From a checkpoint of a small image diffusion model: 1.83M parameters, arch uvit.
Rows from block 5 of a small image diffusion model, named by matrix and row number. Rows with one number belong to one neuron. Each number is 200 + 40 x the weight over its row's rms, rounded and kept within 0 to 999. All counts start at 0.
After each neuron's rows are labels from the 100 images, of 14848 (inputs lightly noised), where the neuron reaches its highest value: "top examples" is what is common among them. Only what is clearly more common there than usual is listed. The data: photos with spoken descriptions (Open Images, Localized Narratives). In brackets: how many of the 100, against the usual share in percent.
# fc1: MLP up (model.blocks.5.mlp.fc1.weight, 512x128), inputs 0-127
# fc2: MLP down (model.blocks.5.mlp.fc2.weight, 128x512, transposed), outputs 0-127

fc1.14,152,195,300,174,261,157,204,184,223,182,243,209,204,185,183,168,200,180,204,170,166,215,206,218,126,168,196,158,205,248,275,201,229,170,217,195,277,133,191,197,213,124,229,194,235,245,207,216,211,188,234,235,230,187,244,182,191,285,154,198,233,144,231,173,231,247,186,184,199,190,174,227,298,234,246,132,160,246,208,209,201,172,173,212,98,207,255,231,154,218,232,164,186,183,203,162,145,210,196,210,186,286,188,217,167,199,130,204,198,241,195,279,197,257,162,256,162,156,194,133,114,280,142,215,214,208,299,222
fc2.14,205,201,186,198,235,281,166,266,223,199,206,208,197,164,203,208,263,150,174,269,197,287,233,132,127,224,106,197,175,197,255,263,199,136,198,183,194,155,204,196,244,187,210,208,215,211,112,169,224,179,150,222,190,258,234,154,238,255,179,234,212,199,169,191,191,263,231,95,230,102,193,199,217,182,176,145,177,148,149,246,169,210,203,273,197,229,150,182,144,201,191,155,145,195,216,151,178,173,266,136,238,188,241,239,202,187,164,181,184,230,157,214,214,278,259,204,218,232,166,241,121,176,191,226,237,145,199,224
top examples: text has "sky" (54 vs 25.1)

fc1.353,266,130,124,224,233,176,210,152,277,170,214,263,158,265,173,201,191,209,167,170,186,251,200,199,203,232,187,273,208,221,174,141,156,131,212,223,177,156,186,283,222,268,239,206,206,175,277,196,215,133,243,216,249,179,228,214,228,175,169,190,182,237,141,230,158,119,183,228,140,171,273,194,249,203,151,188,148,220,123,193,246,167,247,191,249,233,241,155,236,254,205,231,257,216,214,222,256,162,167,250,139,176,158,286,201,267,223,208,202,257,184,189,275,174,144,186,221,224,207,203,229,200,237,186,222,238,186,178
fc2.353,206,200,184,252,139,242,257,219,179,187,148,146,153,212,212,167,251,272,178,205,176,212,217,110,216,201,234,204,115,190,251,126,230,196,227,188,194,223,218,212,165,149,222,252,130,205,219,239,206,220,203,250,209,204,164,233,250,231,223,249,216,229,191,185,230,147,145,230,187,237,148,241,109,153,200,291,177,216,232,140,193,154,240,105,203,209,196,146,243,177,180,184,181,210,207,204,165,210,235,170,208,177,165,261,175,163,142,198,186,189,276,254,138,171,159,129,142,240,297,172,146,192,252,210,160,234,217,253
top examples: text has "lights" (29 vs 7.8)

fc1.453,251,194,217,252,140,250,157,223,172,263,196,215,159,227,149,182,206,158,232,211,232,203,180,226,234,168,202,291,185,226,256,123,237,246,179,171,237,234,159,268,188,218,128,190,201,182,135,140,243,267,214,137,179,268,169,210,178,226,220,133,145,217,173,177,113,269,226,204,201,204,235,166,167,220,207,245,217,229,303,258,235,187,106,188,205,195,186,177,223,282,223,237,142,248,197,239,206,236,224,165,218,146,260,207,182,176,239,210,181,177,227,198,167,137,249,144,168,160,205,240,247,208,241,226,197,152,165,242
fc2.453,219,219,233,179,261,217,233,201,164,277,175,237,227,209,224,204,185,237,204,218,189,225,183,168,201,221,174,117,204,167,143,212,143,160,243,221,184,160,211,154,230,230,320,186,157,282,291,168,173,118,145,194,238,201,220,143,223,161,152,241,232,204,228,198,233,159,193,219,225,248,170,245,290,160,181,135,175,183,94,168,173,209,236,177,266,169,192,219,202,139,210,205,231,211,250,174,223,109,187,223,227,233,210,189,208,269,191,213,236,181,213,226,181,228,153,247,245,238,197,181,182,151,137,171,210,261,258,127
top examples: text has "grass" (31 vs 10.1)

fc1.412,246,255,123,202,194,220,136,182,168,179,238,284,203,267,156,223,209,196,158,161,205,185,230,189,168,225,229,313,210,236,235,133,224,189,256,165,180,257,173,159,162,155,219,140,187,182,185,111,219,198,211,174,251,190,223,148,146,213,142,217,130,261,142,162,197,192,174,246,134,229,268,221,175,172,126,200,194,234,273,183,255,151,188,185,255,221,255,218,265,140,176,223,191,239,220,205,140,204,222,193,188,162,231,176,199,162,211,223,272,208,215,218,169,260,264,173,248,189,155,144,203,196,237,184,143,161,173,171
fc2.412,105,131,225,235,180,170,239,162,219,187,204,189,217,140,289,127,210,213,149,240,160,201,118,189,202,156,214,145,203,191,180,228,176,244,204,200,193,139,259,277,225,263,141,239,198,221,228,299,224,222,295,204,207,227,194,286,248,175,259,206,246,166,221,202,171,176,218,176,238,134,178,179,244,218,233,255,262,143,192,202,158,232,130,152,203,205,181,158,110,230,208,125,217,201,211,213,214,263,161,215,242,207,197,200,167,212,233,186,164,189,189,194,170,149,185,177,140,234,255,187,234,214,169,214,239,185,153,250
top examples: text has "grass" (32 vs 10.1)

fc1.198,204,229,160,231,195,239,239,157,178,262,191,191,215,257,200,146,161,210,169,204,255,108,198,252,203,194,198,189,183,173,260,197,165,198,209,305,201,205,132,247,223,136,229,163,172,170,223,158,250,241,235,181,153,262,199,222,249,210,149,154,178,169,140,153,190,190,241,119,171,186,240,165,236,161,263,269,176,233,178,222,257,215,191,124,182,235,229,146,168,214,182,179,231,262,183,284,218,207,244,196,140,157,161,217,163,158,248,146,169,230,192,236,165,220,226,244,224,138,226,216,146,112,245,216,150,173,131,188
fc2.198,250,159,221,104,191,214,194,196,174,183,189,218,191,203,237,210,271,248,261,166,225,265,163,215,268,200,181,205,216,142,252,231,196,189,254,96,253,234,244,163,164,155,150,196,152,163,182,223,167,224,165,195,293,171,180,171,166,228,190,203,155,272,235,221,201,169,162,247,174,168,194,244,155,184,99,189,157,178,285,221,172,227,203,257,196,240,176,201,233,229,259,205,140,150,222,178,207,165,218,164,231,151,155,183,237,219,178,200,237,239,208,176,272,149,187,173,169,228,197,131,232,207,237,117,205,238,296,234
top examples: text has "water" (27 vs 8.2)

fc1.375,240,192,159,236,146,206,195,263,130,177,210,214,241,200,173,220,138,176,136,188,222,165,168,195,227,214,203,229,266,185,264,177,158,208,189,260,207,235,197,219,164,94,173,141,204,156,226,96,224,242,281,217,275,266,245,199,198,271,216,219,271,181,153,175,128,100,220,137,208,208,207,188,285,115,213,213,180,258,182,259,194,236,227,153,186,201,202,162,190,220,220,143,251,245,155,209,219,236,213,231,188,206,123,205,200,213,182,224,234,211,191,203,176,168,167,200,216,206,183,160,217,224,282,137,174,155,212,188
fc2.375,184,226,233,181,274,237,212,151,273,239,159,251,179,171,257,192,202,197,243,210,151,237,232,141,232,294,271,164,143,243,180,210,165,253,195,169,194,149,232,223,237,262,208,244,194,275,185,274,160,179,143,212,169,176,135,167,172,147,221,188,145,177,171,197,223,212,140,261,161,235,225,248,107,254,203,183,204,150,234,175,199,182,180,246,247,182,214,282,181,166,135,298,138,195,176,191,178,149,168,157,191,235,284,197,197,184,152,180,169,199,209,206,205,145,261,182,155,200,208,250,201,183,186,207,246,211,157,204
top examples: text has "grass" (43 vs 10.1)

fc1.294,156,214,154,128,203,188,225,206,224,189,220,178,190,155,309,100,194,248,176,192,116,147,167,184,182,188,201,178,272,201,245,197,234,225,245,188,108,240,157,194,242,99,195,270,246,251,250,215,200,198,172,177,152,147,213,180,238,180,200,263,126,299,242,221,256,156,139,203,205,185,246,239,241,245,174,270,191,188,224,198,218,197,215,223,193,177,171,226,193,145,233,164,255,192,188,222,140,256,183,161,149,120,190,240,212,211,214,230,212,268,237,208,161,206,169,200,245,228,240,203,124,219,189,180,191,173,196,203
fc2.294,226,191,215,271,198,170,200,199,185,230,198,193,269,166,102,286,178,215,233,134,253,285,173,248,181,267,232,208,155,162,191,229,200,141,179,231,282,204,186,162,195,245,195,127,136,176,199,231,229,216,230,238,275,200,178,180,203,157,140,180,204,139,98,214,136,232,222,214,231,226,96,208,191,167,189,123,189,202,153,261,240,165,186,150,242,221,177,164,213,224,196,250,180,229,225,188,179,121,248,166,207,314,195,139,145,204,180,212,174,185,220,207,212,165,221,201,203,232,235,174,230,205,209,223,194,234,241,207
top examples: text has "black" (25 vs 9.8)

fc1.69,150,205,264,213,215,262,184,184,182,157,228,209,193,219,156,168,130,256,200,229,84,227,148,240,217,199,255,173,179,186,130,131,220,235,232,210,194,220,248,125,169,208,197,324,216,214,184,218,242,231,218,248,162,211,197,240,172,306,235,207,212,202,150,226,171,158,203,179,251,283,160,154,190,208,186,212,166,161,186,245,155,164,153,145,218,157,164,159,154,260,213,210,180,233,187,220,256,252,147,241,130,238,186,204,183,204,239,201,197,221,147,150,201,221,184,123,203,176,217,153,220,217,212,272,283,209,195,228
fc2.69,200,192,140,194,160,184,212,181,166,201,202,202,189,227,190,168,253,154,170,188,242,251,172,164,154,189,159,168,184,280,146,175,189,246,179,188,199,148,162,231,236,195,184,139,140,137,222,167,123,95,313,153,286,205,173,167,192,160,221,263,258,214,244,208,234,203,275,180,138,187,232,246,152,207,220,233,253,224,193,150,192,238,178,279,257,217,235,232,243,195,210,197,199,210,227,209,158,205,176,176,221,206,277,160,263,159,243,159,212,235,159,299,189,217,204,269,136,198,174,225,192,188,236,185,126,192,223,182
top examples: text has "black" (25 vs 9.8)

fc1.429,229,194,212,237,143,243,176,171,167,197,189,225,214,201,198,239,196,218,209,148,182,245,174,147,228,302,228,232,339,186,156,125,269,220,161,217,138,276,207,188,174,197,230,195,176,218,155,185,151,245,274,192,202,201,214,266,200,224,192,201,183,201,201,229,140,198,242,206,288,252,239,132,190,241,147,170,233,133,215,162,284,203,270,192,286,202,179,172,208,182,188,230,201,215,232,183,197,249,206,155,274,155,265,212,166,180,166,137,205,221,143,173,219,209,144,139,178,227,225,221,170,145,205,229,233,211,198,133
fc2.429,160,180,179,142,261,178,202,249,218,228,172,168,158,231,234,160,224,191,166,230,191,170,171,274,169,137,150,187,129,196,224,243,122,157,229,204,315,135,213,186,238,265,149,206,212,186,264,175,211,190,153,202,249,216,205,119,184,164,246,188,161,191,166,177,256,194,179,236,131,88,166,237,211,178,276,194,224,240,180,207,220,189,209,205,237,182,235,227,175,182,198,193,184,150,179,216,260,151,194,270,195,247,162,207,222,245,257,335,208,158,255,206,185,203,215,244,208,165,156,211,211,211,216,139,158,177,237,228
top examples: text has "people" (50 vs 21.5)

fc1.133,202,209,253,277,188,129,175,232,187,154,217,236,250,226,158,178,183,184,191,151,195,206,200,194,180,257,207,225,197,144,268,211,228,197,209,161,234,161,175,180,143,180,196,184,198,247,272,246,215,219,202,158,133,229,239,119,289,128,202,210,195,226,149,184,230,232,166,238,220,200,209,233,284,214,191,180,130,147,200,204,189,163,135,224,140,240,179,187,199,202,237,171,242,208,191,147,215,205,199,307,106,195,247,171,118,211,273,243,219,239,158,189,156,233,211,280,226,170,130,192,129,224,215,231,183,174,282,207
fc2.133,227,241,206,237,210,251,190,233,122,222,201,197,253,205,150,257,160,160,224,200,178,166,195,219,170,196,218,148,220,154,238,183,244,180,221,186,215,206,204,188,127,139,204,211,238,204,209,210,211,237,197,180,71,171,283,172,228,149,199,230,169,240,227,236,238,196,217,190,234,207,215,164,265,161,151,185,192,141,223,198,147,200,171,228,136,176,147,223,185,166,297,182,217,208,179,130,242,162,252,315,211,227,190,198,177,267,233,145,254,187,133,156,157,245,204,232,208,265,210,184,236,205,106,170,144,212,291,228
top examples: text has "sky" (56 vs 25.1); text has "water" (33 vs 8.2)

fc1.495,214,151,221,162,234,166,213,246,179,203,200,217,186,261,161,212,232,233,125,212,195,153,290,243,202,180,235,270,209,201,185,216,196,221,285,188,226,229,205,184,189,174,214,168,213,243,255,219,156,254,216,163,243,161,196,184,166,191,184,220,190,255,100,118,214,197,277,211,298,154,249,221,248,284,205,217,153,256,172,163,189,174,161,137,257,159,102,168,234,298,152,243,163,200,213,179,198,197,219,155,216,151,250,154,234,221,151,174,185,180,160,179,164,211,202,161,145,209,199,290,196,223,221,146,185,223,197,226
fc2.495,169,200,157,193,204,261,154,171,170,231,229,208,240,140,244,177,200,164,230,219,183,198,204,112,235,160,230,146,221,176,216,181,234,210,161,231,209,173,226,217,148,274,179,260,199,173,184,183,207,156,228,226,146,195,227,182,233,186,230,168,212,198,287,273,159,221,184,166,112,214,126,142,171,79,183,178,198,180,165,224,262,222,236,245,158,205,316,240,172,169,185,177,231,229,180,276,204,145,147,288,213,205,184,289,247,200,199,241,219,196,230,201,222,170,185,234,202,231,183,84,201,196,158,237,180,222,211,172
top examples: text has "grass" (27 vs 10.1)

fc1.144,183,179,135,172,267,260,256,178,151,167,290,142,170,239,189,202,156,149,175,193,221,197,249,112,206,268,184,100,216,97,180,250,204,176,155,228,233,202,211,188,159,146,255,230,174,175,254,171,143,211,214,219,173,232,207,123,183,180,228,222,226,187,210,163,181,187,264,169,219,203,249,127,225,223,215,235,181,125,213,198,275,231,267,155,180,250,229,162,148,203,157,181,210,224,230,184,227,199,199,260,229,230,124,238,252,144,237,185,210,236,206,113,210,188,232,242,216,220,197,196,217,150,251,192,210,254,173,167
fc2.144,208,134,180,189,134,130,178,142,199,217,110,239,162,212,208,208,249,270,195,229,122,197,99,288,197,122,167,306,254,251,187,220,225,177,186,176,225,180,232,175,221,264,171,197,268,264,194,235,265,204,197,224,261,179,191,244,156,147,234,195,164,197,193,264,165,216,190,200,217,220,172,184,180,184,188,201,198,190,119,198,134,154,198,186,241,170,212,196,231,174,212,155,248,174,221,218,160,234,224,189,166,229,307,141,158,208,257,201,203,179,137,249,194,202,160,177,205,206,230,206,145,273,159,233,155,190,207,192
top examples: text has "water" (25 vs 8.2)

fc1.319,227,180,193,288,170,208,211,139,157,197,213,212,206,242,162,295,161,248,228,191,258,241,233,171,191,231,144,210,221,208,190,168,152,180,207,171,229,229,241,185,249,271,196,178,161,187,276,124,188,178,200,192,228,210,243,228,269,118,163,257,161,229,207,193,170,202,133,224,142,200,269,211,244,180,155,184,161,232,266,212,213,141,166,206,172,191,240,196,250,275,120,236,257,177,235,178,228,156,169,194,176,145,228,214,173,271,228,175,270,204,120,219,205,188,112,132,184,186,162,221,231,247,180,213,270,151,196,177
fc2.319,184,196,183,214,147,208,232,130,237,204,148,122,191,320,194,186,239,225,179,204,170,136,190,224,230,169,210,226,190,174,177,218,266,247,260,160,139,196,156,118,173,73,219,269,167,175,183,282,241,193,179,201,237,244,220,240,169,231,211,214,150,143,197,237,182,223,233,211,191,176,179,219,209,186,241,283,215,192,177,195,186,215,204,166,196,222,292,158,203,218,147,194,153,216,178,215,149,208,250,218,177,235,204,168,232,192,217,157,219,252,197,193,186,165,218,246,188,246,241,97,263,186,240,124,115,231,234,189
top examples: text has "dark" (26 vs 2.1)

fc1.119,209,235,196,233,185,144,182,173,162,199,93,195,164,237,212,179,154,260,193,230,151,166,124,201,185,209,204,204,238,245,272,214,136,221,200,189,214,219,243,234,177,195,219,220,177,144,226,212,171,204,211,185,208,242,256,238,254,181,142,152,221,161,158,248,210,174,234,192,169,134,139,170,167,175,204,256,195,208,188,248,223,209,241,273,235,212,160,155,288,156,173,263,236,264,232,244,227,211,124,268,178,238,178,158,136,130,131,208,266,224,212,204,247,248,160,136,248,203,236,221,131,179,229,128,162,176,213,259
fc2.119,211,195,188,142,206,193,146,254,181,202,288,164,183,174,284,254,270,176,196,197,193,195,203,206,210,132,199,217,186,169,222,172,303,197,182,301,222,189,154,241,206,218,207,201,192,262,193,218,224,222,208,172,133,135,201,171,141,205,301,251,201,255,251,220,170,234,196,189,183,194,259,146,238,190,162,190,224,256,175,204,175,257,179,159,176,248,211,172,180,264,181,163,204,192,170,187,79,191,178,180,187,157,228,213,221,235,307,143,165,142,204,202,251,152,179,219,164,242,135,188,230,145,149,266,200,188,208,191
top examples: text has "sky" (60 vs 25.1)

fc1.481,220,215,221,179,161,253,141,178,192,204,174,219,202,268,228,229,218,210,219,234,210,247,248,206,164,154,167,134,198,196,155,145,242,195,212,188,234,206,208,231,132,265,218,316,243,262,207,220,160,214,191,160,197,238,150,245,199,153,146,212,302,204,166,160,188,181,163,205,136,216,208,160,245,226,87,176,182,251,204,173,222,164,185,220,254,199,318,250,190,259,197,173,137,200,196,134,203,265,227,168,193,168,158,129,220,150,206,161,169,188,216,120,173,238,245,168,221,191,190,252,190,249,191,195,204,202,120,224
fc2.481,175,197,221,165,187,266,209,141,280,152,234,228,183,247,223,260,236,198,220,150,144,242,226,256,135,213,196,116,203,182,152,180,237,194,220,167,199,234,159,154,162,196,228,190,179,290,217,212,118,177,192,196,255,260,169,179,225,98,184,237,206,232,221,219,214,193,190,246,174,240,216,210,269,153,94,208,211,195,158,215,175,190,154,225,269,167,287,183,118,180,224,179,204,209,175,156,197,261,228,232,172,229,169,166,225,196,161,167,154,184,247,88,220,195,208,202,233,204,238,229,166,285,240,210,214,176,156,226
top examples: text has "color" (30 vs 12.9)

fc1.224,218,167,222,185,221,242,217,237,244,228,191,254,167,243,167,241,249,208,220,201,205,224,135,199,199,206,134,217,237,145,168,237,214,164,189,106,225,188,187,201,192,260,247,235,153,192,192,266,158,264,191,228,188,210,167,182,225,111,181,296,94,152,239,242,227,229,273,192,232,218,201,258,145,232,119,215,137,136,226,276,263,178,184,175,208,177,180,208,243,194,208,222,179,171,249,130,199,190,196,212,206,135,196,184,180,209,302,271,141,151,184,194,249,167,142,197,141,221,159,211,182,224,160,217,176,209,156,223
fc2.224,161,272,239,186,200,157,219,207,259,239,213,242,246,164,185,219,288,167,249,126,206,194,173,185,230,166,258,234,193,183,175,190,188,275,189,234,176,203,118,198,193,151,231,175,210,205,236,284,137,248,190,183,174,222,188,191,220,200,119,131,162,173,190,197,251,103,217,235,185,195,228,140,108,250,127,189,263,186,205,186,208,210,210,236,150,134,231,205,189,212,199,270,169,240,230,154,168,232,192,147,192,211,211,235,211,271,204,234,209,183,175,194,196,161,192,171,124,281,198,179,263,244,147,233,172,125,195,268
top examples: text has "red" (32 vs 3.7)

fc1.266,237,204,241,239,167,162,221,213,177,269,157,180,226,165,196,185,163,186,201,187,281,228,124,124,202,182,169,229,195,188,218,97,151,269,200,207,197,289,229,236,207,219,203,208,279,212,162,175,288,212,184,179,215,301,186,155,208,168,179,137,226,166,192,169,121,209,130,156,114,230,208,225,158,211,244,176,202,197,279,185,242,238,186,227,249,268,279,200,205,139,250,200,193,224,210,145,198,207,288,171,209,174,167,241,181,195,227,243,201,222,244,166,229,223,239,142,193,232,182,122,210,210,180,257,196,195,192,172
fc2.266,189,180,162,229,191,214,220,178,233,133,203,237,183,274,248,244,168,205,171,209,190,207,232,226,190,248,245,196,222,242,158,246,287,180,220,190,186,166,105,209,204,130,207,195,141,184,164,99,248,202,275,231,208,147,180,257,179,292,225,220,123,183,177,128,234,152,183,218,205,189,271,245,254,207,195,162,256,206,213,206,184,207,133,156,208,112,171,161,177,205,250,186,208,91,139,294,237,255,180,167,168,249,233,157,190,214,234,205,218,258,176,185,163,193,211,204,180,193,206,197,194,228,165,222,189,136,248,212
top examples: text has "grass" (35 vs 10.1)

fc1.30,189,179,286,141,222,168,183,271,224,168,163,203,240,184,171,216,176,221,205,172,195,203,239,185,142,200,230,155,230,174,236,269,180,204,215,161,202,218,178,151,190,181,238,279,176,249,198,250,239,207,185,247,142,264,265,142,191,171,162,209,239,209,231,159,249,195,192,254,172,202,186,224,198,188,197,261,144,245,184,212,217,214,165,175,120,218,225,238,198,237,187,181,202,220,155,94,166,178,210,272,217,156,248,154,140,162,122,240,246,210,171,260,192,256,291,248,225,213,109,160,145,221,170,207,167,217,307,185
fc2.30,266,202,206,151,201,175,143,187,157,231,267,249,246,221,255,104,178,245,204,197,179,223,218,194,215,231,227,202,202,181,234,249,159,259,190,147,201,140,183,267,224,258,133,174,215,231,236,211,163,269,216,212,217,221,185,174,153,180,217,141,145,166,248,199,171,239,215,183,190,212,192,196,251,212,170,193,192,204,187,198,188,247,160,192,165,239,232,165,263,190,178,158,224,182,146,223,244,207,155,221,248,244,198,99,153,52,276,179,193,248,128,201,203,204,234,207,205,188,109,222,163,254,122,209,232,188,202,125
top examples: text has "sky" (58 vs 25.1); text has "water" (26 vs 8.2)

fc1.314,198,215,203,263,257,233,185,164,285,201,196,240,241,185,178,181,180,119,202,162,93,212,149,157,266,245,291,212,219,155,156,238,185,232,170,188,248,166,233,194,258,157,176,186,223,297,171,201,164,191,206,247,249,218,179,199,199,225,220,165,178,152,180,203,204,226,144,266,152,163,208,174,191,235,164,261,259,179,230,181,167,273,253,188,236,125,239,189,203,148,167,246,159,205,185,203,197,135,144,201,168,151,250,240,179,245,162,236,213,255,180,172,255,131,167,206,210,237,227,142,165,195,232,231,128,146,225,233
fc2.314,192,198,169,149,212,200,274,297,192,172,200,144,200,200,129,210,154,252,183,256,286,195,194,217,182,163,104,126,243,193,263,160,216,174,218,210,135,259,206,221,132,200,198,208,192,117,205,177,235,195,190,181,215,152,182,230,236,202,150,213,249,247,218,216,193,196,283,195,238,170,206,276,271,160,211,177,223,157,215,216,221,152,182,196,185,262,210,248,188,201,242,168,230,136,206,194,230,251,192,175,264,182,130,175,156,156,182,201,181,154,232,218,188,264,236,126,192,108,220,207,208,183,261,221,219,301,201,168
top examples: text has "color" (33 vs 12.9); text has "red" (26 vs 3.7)

fc1.342,140,248,149,216,233,218,255,185,167,234,232,231,134,256,168,150,134,211,144,308,234,152,175,239,205,200,242,185,199,140,176,227,229,189,152,320,181,214,155,170,221,190,202,202,201,277,157,144,180,199,266,212,223,248,209,187,259,185,252,149,221,175,164,180,202,218,146,208,221,154,242,217,235,273,217,247,188,247,188,199,208,209,215,111,195,203,285,216,154,218,238,163,287,178,220,224,216,173,181,236,172,150,183,234,187,214,159,168,115,227,167,185,257,184,211,154,254,177,153,212,189,150,245,213,180,153,151,237
fc2.342,206,142,222,153,207,119,228,153,150,200,240,215,137,207,247,196,292,186,247,188,251,133,171,188,250,206,190,276,243,160,199,208,213,184,127,177,220,311,229,248,220,224,181,198,223,278,166,241,181,221,258,210,227,187,226,218,179,249,256,125,175,261,172,216,224,104,196,264,168,144,193,133,153,152,100,162,229,222,187,245,184,173,200,210,147,189,137,157,202,153,218,155,141,212,279,195,220,177,221,240,157,200,194,218,204,193,219,237,185,239,246,175,186,188,218,172,150,219,194,247,245,235,198,202,213,178,256,217
top examples: text has "water" (32 vs 8.2)

fc1.201,219,199,218,217,210,211,208,173,171,256,156,208,133,268,138,239,149,262,228,171,189,229,194,141,198,170,138,282,180,215,210,188,150,100,154,179,199,241,253,244,250,225,248,233,179,234,286,160,228,96,237,189,262,174,214,130,248,194,208,216,208,251,174,191,141,129,232,197,239,117,221,93,247,211,175,146,215,189,262,220,218,182,273,134,253,193,226,171,199,199,198,194,243,175,239,192,208,175,177,211,101,196,199,243,210,218,215,246,226,181,143,254,184,230,185,174,177,189,193,180,189,228,184,171,235,205,219,237
fc2.201,202,217,303,279,231,230,200,169,209,179,180,181,237,286,153,228,192,210,203,145,179,101,206,205,167,190,275,192,223,153,166,174,189,229,252,182,155,171,173,160,141,176,150,185,182,240,214,167,217,222,172,142,147,195,208,276,233,106,234,224,172,207,212,282,217,186,217,118,185,230,250,202,172,265,198,204,234,198,224,192,234,182,269,197,88,136,207,186,218,252,172,219,177,194,200,239,177,274,253,241,144,194,197,209,194,205,213,143,225,250,239,155,204,212,160,185,161,222,221,152,279,164,252,148,231,214,199,149
top examples: text has "dark" (26 vs 2.1)

fc1.458,186,148,217,193,209,127,311,144,174,202,222,219,165,238,243,141,267,236,175,220,213,120,206,183,206,180,156,131,225,206,165,190,260,229,254,164,191,271,194,124,188,189,226,158,170,257,149,261,147,173,202,183,206,199,234,208,250,233,181,203,231,203,152,225,189,139,195,194,231,235,213,151,225,134,228,158,193,246,172,137,227,203,243,158,165,210,266,249,213,271,235,171,274,202,147,142,194,251,149,183,253,271,147,177,256,206,168,215,143,177,207,165,173,194,177,201,248,251,220,218,247,182,229,238,126,217,258,170
fc2.458,265,213,179,178,178,219,112,203,174,136,213,147,243,198,215,230,185,216,258,191,183,295,169,199,244,190,242,281,159,243,185,164,87,226,190,237,254,121,193,182,181,211,152,203,259,216,218,169,193,228,178,194,214,141,149,188,180,202,197,226,142,199,230,191,211,216,202,191,168,284,186,236,198,224,151,238,156,129,231,269,202,231,232,200,266,224,137,133,172,151,180,238,145,228,227,171,172,136,214,187,142,222,207,214,163,194,177,233,222,298,168,263,175,205,215,241,160,217,194,229,202,217,121,156,256,245,138,246
top examples: text has "sky" (55 vs 25.1); text has "water" (30 vs 8.2)

fc1.203,212,158,232,193,184,194,169,155,225,232,170,228,136,206,223,227,250,230,254,258,189,274,207,189,185,165,218,217,173,202,124,199,225,123,243,144,197,183,258,181,239,291,173,233,210,223,164,273,203,160,172,221,175,180,173,136,190,134,208,234,101,215,237,238,242,259,158,254,245,198,196,262,160,285,161,152,166,200,193,210,182,141,153,221,263,224,212,255,221,221,250,229,187,180,220,109,184,173,239,185,230,192,286,185,252,228,257,188,174,171,166,222,195,185,183,132,186,238,157,220,189,219,89,232,239,212,175,189
fc2.203,234,186,275,230,193,249,146,119,194,253,213,252,198,189,258,230,230,174,167,144,129,259,161,218,239,177,247,241,158,189,157,249,198,185,179,111,265,164,236,161,256,154,206,196,172,269,173,192,185,201,193,217,189,253,182,193,191,183,233,203,123,202,201,182,193,193,116,219,235,188,177,186,74,246,149,222,222,209,220,206,174,249,226,276,189,199,177,247,215,235,245,254,205,214,157,190,203,144,208,260,177,191,287,197,245,219,196,158,210,213,128,171,218,136,141,215,170,262,218,214,193,193,93,209,208,145,208,205
top examples: text has "color" (30 vs 12.9)

fc1.352,213,251,165,211,200,174,237,204,182,196,148,174,198,256,173,244,162,206,167,150,230,237,232,131,192,177,100,205,200,209,200,230,239,264,131,218,177,154,195,235,198,238,180,221,136,275,191,154,196,182,241,209,135,335,194,200,172,129,260,148,203,190,145,220,207,210,232,178,262,215,226,184,242,150,214,151,227,189,179,204,201,207,133,221,267,206,173,154,218,206,238,231,167,218,187,182,183,226,233,282,77,182,207,193,188,193,156,262,189,191,189,209,165,188,283,195,131,138,179,253,144,185,137,184,238,251,220,226
fc2.352,213,246,267,243,212,203,168,236,153,198,242,152,216,170,209,235,161,150,200,140,173,171,251,262,107,281,218,203,198,187,196,177,271,237,169,112,202,255,214,268,153,153,163,162,223,147,206,227,223,263,225,217,140,238,187,181,205,204,281,136,236,176,237,199,242,263,278,188,241,233,198,166,146,220,198,188,246,261,239,176,166,143,186,241,167,125,153,193,185,151,227,188,203,206,212,188,198,206,285,250,147,234,182,170,173,87,213,187,163,220,219,204,166,233,262,171,167,192,194,245,195,225,145,216,169,188,189,160
top examples: text has "trees" (56 vs 27.4)

fc1.31,147,180,238,225,226,166,130,182,219,143,168,234,177,208,259,205,267,281,265,199,245,148,224,241,266,153,183,121,169,250,170,247,188,159,177,259,183,205,165,210,137,250,212,179,253,136,203,256,278,199,200,194,214,158,194,200,275,97,151,137,161,158,148,183,154,219,188,207,188,158,175,142,202,237,219,207,161,134,141,217,242,166,239,204,172,266,146,178,216,214,228,240,238,225,221,264,225,182,157,202,206,154,194,243,222,242,217,167,213,211,233,204,242,203,207,243,155,229,223,166,149,120,165,190,167,232,137,174
fc2.31,184,208,137,186,234,246,224,201,257,277,178,193,203,205,179,207,132,164,170,201,118,187,264,135,132,197,190,322,178,153,212,189,197,226,212,163,230,258,225,219,281,183,213,207,156,187,189,195,135,161,219,214,203,190,254,152,203,283,262,257,240,201,154,251,251,173,159,167,151,198,231,266,185,164,205,229,194,190,240,201,173,227,211,180,221,158,245,133,200,187,83,183,216,147,207,133,197,219,225,204,230,277,218,186,141,175,151,196,221,142,164,173,148,152,185,172,227,215,231,214,257,252,216,186,189,142,240,250
top examples: text has "grass" (30 vs 10.1)